config.yaml
model: "audio embedding model"
dataset: "acted Russian speech (Dusha)"
noise_aug: 0.002
targets: ["emotion"]
num_classes: 4
norm_position: "pre"
activation: "gelu"
head_dim: 64
fused_qkv: true
moe: "expert_choice"
layers: 10
pooling: "class_token"
Rows from block 3 of a small audio embedding model, named by matrix and row number. Rows with one number within an expert belong to one neuron, the router's apart. Each number is 500 + 40 x the weight over its row's rms, rounded and kept within 0 to 999. All counts start at 0. Numbers have three digits each.
After each expert's rows are labels from the 100 clips, of 14848, where the router gives the expert most weight on average: "top examples" is what is common among them. Only what is clearly more common there than usual is listed. The data: acted Russian speech (Dusha). In brackets: how many of the 100, against the usual share in percent.
# router: router (model.blocks.3.mlp.router.weight, 32x192), inputs 64-127
# up: expert up (model.blocks.3.mlp.up, 32x192x192), inputs 64-127
# down: expert down (model.blocks.3.mlp.down, 32x192x192, transposed), outputs 64-127

# expert 16
router.16:451499505493509455496540505565417458450494483491534512547542443445511517507509491589478450467498484537541465593501506487498482461556545517468533610477451555525599492476454515436418509512509478
up.0:492513531457513450572439513475529512493473494570552524554507534557480466504511429427461424568537457412467520457485535445514486582493446542485487488548529467555453479560489471543543516512557527
down.0:528479551455497563572475492483469510469481541522495528520508417527473527513498508484576463519534509482491458437487527512530497589459471562415512542535493507554507514525526480543542513514494546
up.1:520412519474505436525497460473585499492468518592516442523490525458456497495555470506444561494497511474496508452527474380454483581492440529480448509502514479530391499564534587472519476540592490
down.1:528466543453519534543468571484523538455470493522514548594489443538496443523463506580562453502494485444516459487553520506555515487496476492457531494502517537571450492535526472518496531501457505
up.2:562501513507499441529504495496457496476450506500549479526496469510466494480586581475463493553511470481501524485524565509480438552560449542479551568484506474490545524531501508542465542471514468
down.2:538410484479484475505477482519514449461455450567552488467415537462485472500526533569534585503517503472538486455510492474512418517528540487476517543514461525478535443501505508470470500433466479
up.3:503469494489505427495483485530615478478468489587481501546492524494450509524570495508414537552503499416472481481499428449469521561470447517592441474522515461520453460509487571473521529485530505
down.3:510504500452484498533440562529537521449469447498533576600515440549522471550477459561522473471499455498512464549564432460553516467479529542543504484503519514539431505479522443525439487494448476
up.4:510460490494478472490520489467572501503483535572491472502471541484444511547549473493420557481538515494516549488527464350476480511472477515546472460511496501514432464572517521552521509524544497
down.4:511485480483486532541478578543547532463475472478542500569476441527517448536451537559554411487497517441582477495551481540530518498485511485517503493524517537557466512562575450527477518497453530
up.5:534475529501534432525459457442508513446460517546537499538506528491433481507585476464413484568551500443475524472545533472474460562519460519496497577513521472537433506550492487580551510510570488
down.5:533484470433459531550435504512487496460464485564513568541482470493490495538469514541567509480529461439529432478507515485569479560495534549423523493536484510524538451516558518506484552462463486
up.6:441575493530501477424530505569440480515520493430498499491517515491560509479464513566496513462515500589501524575477494487475514458533570508481493579481467532485561489476478469446432470526507491
down.6:492546490469504467443514518486468546556503547489460511441533535564468545524512475421447563505497508547446494510527554467477510483493524471508510503489482462421519529447414445496528445544521452
up.7:435548485539509478427528508574449474513493503431491523514511481473563497500456490576523500446508504593507509588470493489489491457529575520483497564490466528467586480450484468454435470500479491
down.7:492540492493497474437553514487457544577512569479465485424533525539462537535508469424444559509488524558441508521527552469465496471489520471516514513474482461408497533444433451490531434518510456
up.8:532461491502479474481530478456599513515482540561489481500467542489435522558557454487431565481531526479504556494502433368469484509462489501545459459521511485517433483570517526532542486537548510
down.8:510496472524509531545488563533539511466479449482509528581500442532518451511447543586535428481483496468563481470540481532536546483490499485539505503515539533579456510566556461541468525523469524
up.9:535549532507559468491503521455546507494521536520462497509455552538483479485559480472432580532515509536439591473514485420480594467479426522495496479505530463502456526496475529606537507554544525
down.9:481542484482480521528515544502536560507531539502479513529476486521472513516415495481526436462537485444560470522511479473582572505517519528469482410538467496506533458585587545550497523511453530
up.10:567537523496531477488520499451564513487520540534433501497487537496452507521573469478435546504524530501460575479531467403486580473451424520520475493498509469490450513504494540610558508556540532
down.10:480530443513442513520505527521536511478525493537504508515483506509472465538429517530508459432511487440568475503496466451558538489507570511520462432538516498488515457583593547526456501496472495
top examples: emotion: angry (84 vs 18.4)

# expert 10
router.10:516445516506596545476496531519553473477480541474518500504440481473479469469438479534502546489498549484471472501478509492549549439456464504429558461474430479520493506450534501505509458446426525
up.0:454561496514472436515480533492478553524578490549532562480527535520499465511503519511512480451577466470574513489592493442483492563554555474511469470543501500473525423584529441472442539517540466
down.0:461458466566515516470517513525582395479504445561483544444462545484488461533490505489464505468452550525534548446501493478489488441478548408547516529460474467475508454508565546471541460428476529
up.1:463554479537442453573462481470450478487510459549495492489543516541493523522554530468481449490568471526546544501491528502431469582526539508548431549539567531551457500553458479482473531587573479
down.1:494489517535454520498528535484522459538495489575506461436489530474482469462492509485495514512468527459506548426513603500406502493511507461499491469487554471474489524526540552440531480502567478
up.2:448569506548451445527472483487484498541540485553502519467544529518497514548545511464501475462589474493545536492539491467442470610497569460548410527552555505533457464579495485485468509568558481
down.2:474479483524486538471535545480521464525523492574489523437494523478484436502488470467472523480443527496516553466528582477435495455482556420518482467459528435441508485504544548441501466475545478
up.3:436529461506467508535459454458499551464532466542476492526538559468526570531511447462528489444548475528534558550448438448464470561516550518537417507505518508558496471534519558496476441557537509
down.3:454503459561517536469529493453475449478517465540451522451517554475508477517473422443480538497448506596491591483490553473462484480480516469524542521440484464464488531483521564487520427495550447
up.4:474561537441473483505511517485473531534567526532493507499523483500467479526515505537465518433594485487573560469588535466469500539563545504484455441521511467502542507572500498439441567536551456
down.4:454481437597547538480519485509526427506524438532482501453509519478503472521473552452467446456432533524535497470458506513482478450472533419551551543453485508489497478517556537492553445470494527
up.5:495538521508512464516446547535532479500442498533557510505475488574454525530504513480595477514613476441484524544498529470518510563435496511507481528615511531543437388504524457515510489551489505
down.5:520504530473544459533459508511462533454507496424566514567526492546520534529530514536502469514539448478460518578527438526545487509525466531519539529513497529548485489490434427592470548516495471
up.6:442556467523444458551468487496464479484515468567505509492542524522496510546555532468508452464561468503564541509511505492437447576511561473548425550533568520531456470557487485492470502559565472
down.6:463495483504437549495544529482515492516513505581473479442499535470517456505505478495479532474462539486537526437529581487417516473487538446505464470456542453457497528533559567429503455480546461
up.7:500558573473475488512512514452454531570582533520474475461520486503464484465521492544480537467595496511573534496528546511459507556567517532466470456478508470550533550527462515431458579523558464
down.7:474504489584540540502517501487526423497527444533494487451507521505481497517484546435474447489439519507507530460477518551448489459475498412556534541451509510498484492530544551512581467487526528
up.8:488524425564478510478478365511533515462532440512485502550496551460571551475484566491509529426406513517555501434490352518511503523475551509511455508534491477575511480529557569511492495507497538
down.8:458491488598509552490510500452555419487523439514486454437480491471501501489492520469475465503439530514508508433418517528418547460486500432532493512468525503512464533513534551460606453511563549
up.9:529543545475496511504523479450470533540544521506432425462502483501450504445538527517451528541576498515537542447479593521461514525559482542457498491485499476545530569524399530430496595519537483
down.9:453475439532543551468536495534516483451532466518463562480551532474512477582482497462440455436427533548529457509503453482535467449474546415561543541434461494472500464491559530537484436441462507
up.10:457544475534462453552445470471457471469483455573496496504539537542491519523574533460480452502555461517514545494476509470440466556505528516572441574544571529544454479528449480488486506556560476
down.10:517500514501421533479523511467539465560501504567479456432466526461510482450490504497511528532486543466514541421505597498405539505507512476471451450488550466479507535539533558437540492510551490
top examples: emotion: sad (93 vs 27.5)

# expert 9
router.9:441406484489541520536532511460441478493527495560497523465530504467444509498431493478497540484461505512520486459509527464551489423503475475468647422490465529482519499520517443481537456465500478
up.0:498506501540516536542501500509480489494404485459551447471498459607488490543483534510503510461491484540511476468464493464549466538499520457517474552529501544489433470555476509496466507428472495
down.0:473497532432483543518495500414509523519572526486468551626573499550512499540489525515504455479466456472417504528532503525518531485498496488497455440501527534603456511496490537457499395549479506
up.1:461502525501526517544484479514461475490424486456555483464490416598484494545518513489532514472529502531515458467491494476546512505480539460546463492569499551513440426576473491475487505487490496
down.1:491526508409483553546435477417492592516558503472477516642517451567577517534466510492525478495457475470372494494489477525509543510476497492519466476528518520600463498471520481526515446545547511
up.2:491572526536456520426501526456469539496502497435509504447507509563521541580534465495509445542498513567439466522508532501518529495493467517556504491443533462413513551429459505472506476555420492
down.2:500544495571537516496461479433513536534544480498506542544552478494563514452472555525535439534492493447521524511495450591526539491505493458538486528501468538620477468592490481508499495539501538
up.3:509518527476500454507497505542564480511567552553475534522494523517503457571574483499423509533486544465480496480477448453445534454454516491579442607493530455516386498458513500487499486511570478
down.3:424526496620516555499502448463515500517510440515463463493532508534484500419466556466490503504484554556547587451421463559465542495506505473523469525488522509570480543577453488518518474548559531
up.4:486521547511498494477501512467471513523528550566450494476563491450492592557593423460444468509486521525478442482499492467459471458473550480490512544452462460430491523452475489451498513539515543
down.4:498486508606507611501473459540510492528476491497497510407472473450489493486465557473448589468516512516534521433423472535462481491509576423524516529503521535461518480537411480558529511460509496
up.5:402492556539541454532516503526521484471426463548484535428548474557493536428545463442495570553491511483447496598514494499466488528504484488547542543505479502531475470517450443502501538496457515
down.5:468504505505565594557509496476481570549522504491462492555490504553583552491465518534503453497423491422564518514483440609485527551504474452540475498516466488538485500543525555564458524524514546
up.6:482485503476503476500479488516537490479577540514482523515513535449515462531542496531376507527437527476479514505484446506417550400436487505568478611463519490514365544459509500479504465518590459
down.6:471544516618510504504500442483500498547492481520500479444467506541469502398490564460512500563513546545515550447433499557461520535511497507475475520510512509532488516600407465519542512526552545
up.7:514455546488490496481516499474446467524592557536499493586487512455516511490542456528480590507462511517543508477515530511478476485506501504563518553515449501481555552468531463515424446452495559
down.7:455405479476477540497479463477472457482445518564532577457573511419506488516486405510538573467480545497573484474453435508516542583528522510493461510503471457430552468535472468453480490508538410
up.8:441511528453452471503489456538546503478500496513484518520523473504562518544535507472473471481483540517483515472472392534479556503445498506598421489528507454535454528427498492530521527510496514
down.8:513470537568553543473503428485545508544525507463505515521514504539490477445507521492472490542466544599504530497475409555468529486473515501592483560492498485560453553489448436517544449505504516
up.9:504524530518482453479527523480456500542501517482481508478503511580461555519567446444470516628499500551426474468516496488464533487498481501572451499533507470469450493486436455496618497599492499
down.9:533530534556562492509456512484526492512578500496497534578537475537514528463450523514519428529502495489514483525493450541547557501490473536553497468527451547588476470541531401501509504532454541
up.10:503528535467519492517488480455466507516489519476541515516536487614489501579580432517480494548488535447453468466508485534476541444481496510551447620492519454496441491461489476440481497529552448
down.10:460532508572564542528467480441515495514581514542448465547536501564480478441447546498498463537477548479501544432430493535497590480488447509476480504486503530592478537602520482549519474542547538
top examples: emotion: angry (90 vs 18.4)

# expert 0
router.0:422536558599500494434549558521490507558492566506577513444540490499474463517517492442491491605544505513512481439485495442480509544523567564541522507482501482506481456507511425508506493477467539
up.0:533453539505462557497525466484513560550537505420471499425517487467472541527503522501553477498505534498502459438571485567492479519478510415595467564510499554479489495496544508500589471499452508
down.0:487471545526512535466489581473537457523460529505536505494440515569503446541540462513532543534473527518394560481520521443456506482413516510466480542474538462525439517435450465515501433499512506
up.1:575481555531488537411514505491530588511458507421464512511460469491537553540535497501502515467473547512466469518524460547532474539464491516526448554466503485449530534411483527590526508484385578
down.1:480500476585502416500492504502427497529532511548563477479560571465508444476550500550437539513459444555467515525533520480412480450514482472535504533470562512453457513537472437440455465494576399
up.2:456552569442485548528497553516512537555517508519511562476518471577491474533497492449553490533544497451515475419521526503525579500500483460505489482525534450511515507503482509437524528505506453
down.2:480449513489510588494562502436572547499508526488436457498488495443523480489506473500521463473452584472538540480564480546465520477485522417480424523468489496547475535539498551438509459557521572
up.3:580539461531498454439474511546503487510488515493504565524437517520547484520536459526464564462479492559459555522500480419456551440468490523512519504448547426419527533444484489619479491544489481
down.3:522487501546487473497477439509484582504499479470522484508555520434551533459479575508487478485490444493472526520581460536511458509505503512572475455539495546474520437598500431533506580502516468
up.4:478541510574452426489515509505530437470474548522546489497471507501480556512530490537506533464566476553523470544465484478478500508463573553538478570514502523486469451566565471542479474514469548
down.4:508550476527456546432542469537506457487453452382464556489479445585479542528510516479519515503531521557447507503448473480530536493476533579550488466531509481472529478449468434507505537528456552
up.5:497565558543476451456583506518489507559479623423475519487470478509503495522525467485446502523520537557431480479499493463477533514477517530511504429463542427449481549476494517485497494515502537
down.5:554536450503467512439522482494481482480488429461477564480511539551477476508515568552436593476492487518443471483528501507521541453495515513521449485518494481462501458486462447422452578478492482
up.6:584519534547410492522512470481490507548545515485492426479482493499439491494523525552557485516529512519546482478523513589393502525468518524538436538500576553477495505537591525498533497553497513
down.6:504521529525492543427537574501511479509451511436511513464412486581460532576556490482560560514523512515380501510522516492511484518428528522516468555504500475457504449442456464521521510530460522
up.7:512526561575445476462562488485508509561490573455508465451509490484451518491522493490534473575583547544476459525451476563431505537454530549525475534468551498498512508528539551491521525512464597
down.7:524545457542492536400543514535492437502480488449486555428466513562457489542546516519483606485509519537422488506497516496513520469468552512512481529471495461399530467456457477460483538475456508
up.8:614520504565458458489499479533509485540500504495494452479441493501486471489534549570526559506543483570493494499513502541417533521452517534522456553520556501403511495505565540580482509503458511
down.8:529556527548482465437477497532490528530490495450549507454441522553471554536519547470558532546538463518395511521539511516515474533454513555532481529531496518435514421487473426558540517522465494
up.9:468547572564503498394579544547515497568469591410510518460508488485550542499510525480510502513521557548474501498498485487471465515473569514503512543465489460467492489444463509563516455478457584
down.9:551525443556464457448524497518462432498488453473495558480526538514466462484544494547441573496479512543492505508532542472469488429544517504498488519476504478437508490478479457406420542485506450
up.10:418565533539486421459554515499510439522495564538519514469523513516526548523557456490491481561596500555489461489472489414483500505490576537549487486488496477475479440498538448488511491530495529
down.10:475550434485449526435541491537500445495447485410461539474476461547482493510509504481470567421500525529473527499456521475498517469491581504527457455500522467471521511473482485433452546533495518
top examples: emotion: positive (58 vs 18.6); emotion: angry (39 vs 18.4)

# expert 14
router.14:416426489523484514539569478531455542611468507558481555502455505500503472516561453409452507570521524507522525490505467423507482543524479505509521457526519511435547517524464537532452527438485502
up.0:560509491506527505428539498600562543500489503460495526491414488494571508508481501487503528501498511496504434488481433494604496507489516516547452560541441520421528463441492490544511530454400545
down.0:532500510523526458536449555450482504479546490540540517528554507508535446482577475561473476536476441466435515507596481526445524462494435477553469509505561508574397556531454495466486483540588433
up.1:455484523500527579431552486502543558517522484456472525454479511474495500512477487452522485500501568502526440489499466475582459528499525451517489496518404514444527470483484519542526485412377569
down.1:546505490592539482523446520458544390507515469524531490486534506558497506475551471520502490522465489469439583462469467537453538501456481479557455493528555487592438529484495524509530471565541553
up.2:500528453514487435463446520572512498450471484481566537552440492547585423514484538511493522468522463496507544528526435455568542432497535499538421524559486499492517448508469505474474532481480460
down.2:491483511492458466536506516513469537474535484476529489552620497489554500504520468566473467453535469478537531580562463489465485441587511503544486457506552518531486552538494519523436532522541439
up.3:524514466536538486444490478555579460526495544488552568492411481562575458552489534502505518522508511511486499529501462452529518486491510489529467538529473461438516472453494452544520534449465498
down.3:534562484520473410521449512479487493413518431526564474568550513492555544467552462543483500490510444433472559525509458507477504507523497524562478477511558523527443536539475469553438495567574465
up.4:512535581431515518482500589489456539496500517502447528452475517560468589557472440458530447589587431549452499496502549475543500544498482522557497507495489536452482458468512484508592486529442507
down.4:455525497547513510433521523446522500566508624509506467418465528519464495458498483492554544579513554507432575541494516526494544520426441491422471546480524455467501453552443498504523466527493501
up.5:558553506529598496443465527469498498494509478511454511464461492545501552450480502504491561553512443560394490522453516520547554531463457525476523522502427533486485493442433469539554540550466499
down.5:520555492546491450494475474428451484551517509573499484443534554541474523460516466468470530572525467510423567466459501494493508522494447497531460440524539516485521474542432458468511537553543496
up.6:547496495553547511414527476537574498513509520415492557471416485504570495529498528492515550500499535509493461511462429512535515492491502490534469579504456500442547475434470464584530507429420549
down.6:523508500534504449538446539450485466462531460563562485528564534498515481492557424536464487516464444437426564490531481503435517452490467492566472493498572516532414552536483502489462467559583447
up.7:530521496519535476481492522561557462456472463516470529506440520534476529477477500481498512511522452484481487532399498436552493534462480556495514496550409545421510439468510501575526536446431506
down.7:535574483539516449517413462509498565473495509518536555532551497543519531482541507484487449542522431460423512497564448520513562514453454465573460456538568515520427497526416455536535503565547492
up.8:441470432441508474523522532603490441480494474549564543559441498541475451513462470492497479506548440540514533583501501439523515531540484527511502547570492505469528432526555485485483524486501463
down.8:553510535402447422543439521546523507438484454525541463573489468567578502488548478543517455519562510389505530478513456525497487602512487473478464482537540512572450536518451464558479495539542534
up.9:497478523503539563410547501487547540514518462443462519453473511478500527512485482480509497507507554520500447487500461494575460527484507482521482539499407515436528478453484497559538477419380564
down.9:513531479623538474521443549450484418490515485551538495476534523563483507500571471500483484534455455511402565481517500503447533483442468499570469526508575490553414530499477485497507468570555498
up.10:473546535485495475538521568558449463503498541547499501476506509586501519570474502453562420569551463487500469504441567500531479566496489531494549524533493535454484445479566515537531515474416484
down.10:525465548467516508523514491462511469513449522525501457459467437546465546441543467484539509565525530511455536451492539553483489561454442487422476537505507501569474535491420492477544472564537551
top examples: emotion: positive (53 vs 18.6)

# expert 7
router.7:563536473479484419491438443484559527545513506563497606492496563508549485505501528492521517476425509499513433441554464455573478528560519484577488371478481509390567498509531491560498515473470538
up.0:596510494497479393458514442534533545521445509427499581460451533483550538509497498457474435509428487487512427430553460467561486551502487528585490537437481489367532509492532475539509491456408518
down.0:552534537555456434491442472490456531502530536597516494493530574514492516509551482498515504549508445492434460465534515477483496546488477516593427538537548533446458443507488510488540457548544456
up.1:496484497517474471536407512427464496505512502613514474581521608509490441534561505567519561501472508471471485450548511463480486444546526501519481495516533482490516489554521529421459512480578401
down.1:403413529438482544512495511525507494502464493497523500549455472455476462515471495560521523429514521468641492518491518462506435505495539527407541447505476535538515501473620523510444476471489509
up.2:565521460478494448547406444479552526458491437438450579497460580524482509552530485475459479499449462460528444398593513448546493581551525500609486508438449508413479476526581468501493476469419501
down.2:547538499583460431506489423561465530488534495512512521529546510511492529497545466514495489544446467531394470467514447422490542495507473524592462438492546535511492489433451482484513525543541483
up.3:472545521467484501600458534456463529518509504545443449522547499525466508515480452486513460568536466482474483472510569478491496574489440508524489469515559562537443491546530485434535482519553474
down.3:498506482535513575480548475517555476558413461466452529435416428526440553492457480462544523515509541517519511481420513491543494527432538527427495467501482470499544469434525500481516506495439558
up.4:513554459425496456500488459566592461472515498506459528537496461544462478514497541515455511470527545425556431476448419476539582496522505520527475424529474483487518495528540480517462565488500535
down.4:479495501472506478540480486445495539456568503479479520546592499476569489480511445549471471467488454472530481469528411508476569461534470528537461449517507521595441571511545528467469480551572474
up.5:571516506508520437467483431540570529568469502474496567467439499525532494477472534510483485502473506468535397429551445465587488564523468512562493506495434516421515487513528480527513581445425531
down.5:554526548530479432526446523458448530495549547557502532517570559554534466500568454525498487531506454477464485456577488506472536534512460504584469526499533498504439524482475474529537496513564412
up.6:410495513426504575558488521478425500505521504589487492520546544518496479559497468504555453518478474624466539520537548511474488522491535453529485500513510547538476439538553481438516451546541440
down.6:474492511461457564478575508516561504533436487415519442448429456514482500494444538503518514494533568491571581555441522548488473496490524489390476457505470479521573487497496527481475531503454540
up.7:566514533508499456471503436529582537575509524473479570470460491534530476490478548517507502521496526468532414427532420478575506554521490500563477515510455518434506487482519501548511578446434534
down.7:569519544515502453523459533448439545492560539548493534529571545551550464507569439510459468519488445479450491458583485490459545506505460491568472534475541499506430563485483470536525469516567396
up.8:484515441469542488532530478509478467488526456537516493507506527525523483545489413500481474551478463555409606461458524468473510499497499487553512451492532463508460471518567502454534461513546466
down.8:519593519420476543478544466546535521496478567501489461473444465523448562549485553460518467463577544458573490515451531504530518552478501505441489503501484479462524477542481509546530503483470551
up.9:427532503512516613458481487442477468490580466539491503489506520483545509473497508509530489495460480612447624490461511509450490456452532466528493472494513534550479475497499438477524413587574515
down.9:497526479518486565444583458489526540548470536449485418419456532446461543467484540427504484468487573498528541493436527547448476510474518455453454519477508485480521511541476519495561443537522539
up.10:511517533470504473551453520430525485494507523534510466525524565534482478490497430512428488537492479419448509492481525439484529514532445557491490438472527496555468516537537594464512543520554529
down.10:489493531486504570537507535499535553569478540483436574467487446522412515499425483494572469510532505458536453474491503511541533538486463510430521430512460490494559495495570508562537541476442527
top examples: emotion: positive (82 vs 18.6)

# expert 18
router.18:475525516453437544520471530487550512482429474463525495576437448505482557552429514461566488432538488477500540555493528479546451531439545536454464412544521526547516473485506500551520469569469551
up.0:531432480504557469537492475453457479500546482542476508500540542478507425466537474549430593533436497532523454436524496489458535466541452485470580506447452456476491546516541530454428521436571453
down.0:529540522508539483465481457495478503506514539512549411456481547524475547456502554450462493564542482478497553578446508517505501517532424499482513508486464512485580477508422523540535593511499503
up.1:477420487514509502573489478449527476508492481545471431534478504440485492488486453512514589481489513491528520472541502445518482546482509482440499509510428534539437468550610563486489496509512510
down.1:480488467506471555534528509532517532476429470395491567529458373422523466527467454516585485430485488527494448480520474438541480515435563563519479465556510541541432490479530451475480441511451510
up.2:531422461512544467553473485461455443518537502549467519488519530481518457490526424550462590530457472537439452470537488501467538452538463468484556520452462485441471534509548542458459521432526449
down.2:566511531486550453456488456483471472492547565540532417475543552529515532432487585479464481552526487486518559547463484574520507492588435480473556534462461517498598479533467518520525603493497504
up.3:503421466508560457555498468465459453499537484569450512496546534466517447473543447546440587519442487508524477445534486487469539478545458466494565512448450479478473530535557550451451522439556450
down.3:521527527487542428461451465460466472515568542563529433473554587573477549463519535473438505565525486494484571555463515552492507495562412462487533554475469503483565499526473536523524557508522499
up.4:478387475495533489566490501460526474493504489542501469542480507459501499484478430526515565487483493484494526504528482457516500526485499481445503485502418530520463459557610555473504485496489502
down.4:469463466458466558521559511571474517486500453475500553539517441441530467536475472506494434434478511487587466493516484466487471483518564488540487445512511514498499483518558483491476471449493474
up.5:518413462492574456549493481477454475480554480562472513513536547468517433483524469545439578527416480530503462469526478489480540452537462467491575505439449493466483524516567521448446517444535448
down.5:534530541487555440483456499466478485519534555588545410453517573567467552470515556464460495580521497493476571558469511565474507504534392467451529550483480488485559505510436526508531575506539499
up.6:483417485511512499575486489457522484517498488535469436528478499428485501480481437507518577486494515481520523483523502456520477542481511485427495502507410553541445469551602551483502498516507513
down.6:478481465496462551517522502541512534484439474406491568540472382420527461529466454517571483432480483527508436489530475435538481501439570563524474475555515539525429487476537460468471424511447505
up.7:533415446503569454575471453456451447493544462576457488506533536445516442465542479551448585538443483509522457458526477499472541460542454462494553526451422507478475526539562520441456542446538451
down.7:541523541487551415498449472465485457505551522592536437493539569569499555473539552480430515558526488485479588568465510546460508500563419468465529545465482485479581492519453533535519593504551486
up.8:502431456498556457565499462462460467494544464572466501496538532474518445477540471549438590521433485510544467451537474472472543486533462468493553499457452468476475534537559548449436525439556451
down.8:531525533495533432471461470460485467502564529600533423484532593576478543469526549468454502566516493495489574553457515546482501508552412433486528554481476491480567500518474545519530561502532491
up.9:520414460507566454557485468458457457507546489573470497484540541461517446463536462545445600542437496500516465456531486499473541474552448462475554510442432484488470533537562527448446530447544453
down.9:531528531497549421479458482464474468517548544577543429461551568549467548466528532464468501576518481510485573556476521541480501498553392476467528547478467498480574504533454533533523591504533499
up.10:509415443501555452587501476460465466500536482569457506501527535465511447479534424547451580529443482508516484457535494469473536484537458476483563500447459485489477519528576551442458520449545452
down.10:542530548501533431473442469450482478507547543558533433473528567563476560456516551470469509573537479499469570550466519563492517517552412468467528554489489502481566494524464543525535570514515521
top examples: emotion: neutral (94 vs 35.5)

# expert 1
router.1:511485526548450451553536549543463514533447501464534479504477443526436538483475490526543490508533447471507438523513509518582485541484509551496546474582463578497575487513555535498495485493431462
up.0:570440538505454478508473543512511503580466488527519483526468483492411497533504410509513491483499491551457409552519474451495500468476562563513444467524539470481532533437476547477492475505506394
down.0:448483449600509511517520485428473520525580544501448500478528514410502521469430454462534473508476475526499498512529508491534509500513470476492488469518470575495451481539580509431512426538485507
up.1:518442509539466411546487486556539521504536492461502495524452474491520487467467514533537480508523436491507444494506428531526533574458473536510431570587452588550465448522580534513520487509501502
down.1:479487511468477530487531537541492525470412543423493517540507454528573517605529477481538455449486554551490511516510518483518485474482537538473555478467531475456528572409492450583500496475443506
up.2:457479449518513514461518450513563485518502487444493536499467500544572494494512455465478515490450524547503514509454395490525552480495499468561488449459544462537515503450483623471505488462476527
down.2:487485552450526525491506513464514601488518562526483534537528518461612447466534473491485525467459506513521572453555413460504515486487514510502475528480465488503472555503503404519473456465523513
up.3:501432475582485436504493538524532531574474477557514499485477509446465436514456468480539513493468487496484439535543444475542482537443533476534419416518472557524452464497540644472503476457483476
down.3:485471556477538511481528532476457566538551590457483526550569501433528508575456448523532462450455507507530519520567531490520508492513530498471529435468434517464482506500562474487515462488459499
up.4:526502449546508467467482463545539437460501425508501462505448518446498517471470502556514599438511477539500517589436468488515483533466572544466455588520454490494566416503562599527476480496430552
down.4:452479441551524485449597475530459489523509541451479525450556494492502501521501483448456483455446549595495497494479525485469494457489517493503558463438515463417518584445488424528506444474488485
up.5:458498485533480439500499562532451559605498526564568515466518504502515459503493508456542477528473500438463471492584503494544421519509535454516489426511521533495452489502472539456478501497563445
down.5:533485582418525505561449566439435514507510529534512492564518485468529497504500449533555523526511488454522548492585557500523485535551466510462513496527458570547466482578465501442493546504494485
up.6:457587521560466435490540567524471519533499554530450545479490495607576479511557478493547490593523468491471505426516517494518544589505471508498508486522473499468475470477469526494496542505503435
down.6:564466555436462495534460503490495504466398504443562462580499435562633472505566512569539463509503528515487543469540500523453444531485497527492484518509557532588471533446394422497495494532541513
up.7:485494485543440473515499675531466487559525477546530540480546395544520458526453485507505509576496497546467469500486481430573524508511529509518510464548488538588542477488477510534517473569476476
down.7:499447485585493542497523466446516498473456445441522523449482469533513505523494486564460439535483510572474521513499614521490440510478423536507594531465512442484527491486524434415489502458500451
up.8:497579503537527473459499582446480499530489513513458520488453543587517472520536465505523519548465489497418536456492559464500555523496483503451568482441532463494480512439398514477502530559505483
down.8:518496550402477497562465487449493477517460470556531433511452455590514489458556528529500510570510502459491529462519531575448471547499457472488477618505572519611476515540391488445511460530548516
up.9:564457468590514442504479481506543447494491446486545495512408489470434480496476512531521580451473456505511488577476458503498498532446556524509461607525472559506510428510551629517488456489437543
down.9:407466472551526517460585477528508522507472538425476540519530482479512514558487454470502447414457544609518477584489462468511502460454547552512536463461499480470500559416546445551495427489438521
up.10:499436476476479465450573442502519531597486497470598450489470458455424538536539501470549519484520492487480490548457553458554480485469544515479408526479504486519561501497481489460544511529431544
down.10:436512468621489547481571487501500459485571472530517460482505454427465537425489463472504479440473490527537474553441494482527527527509515546512527399512451501535506517528530549446491481518529500
top examples: emotion: angry (77 vs 18.4)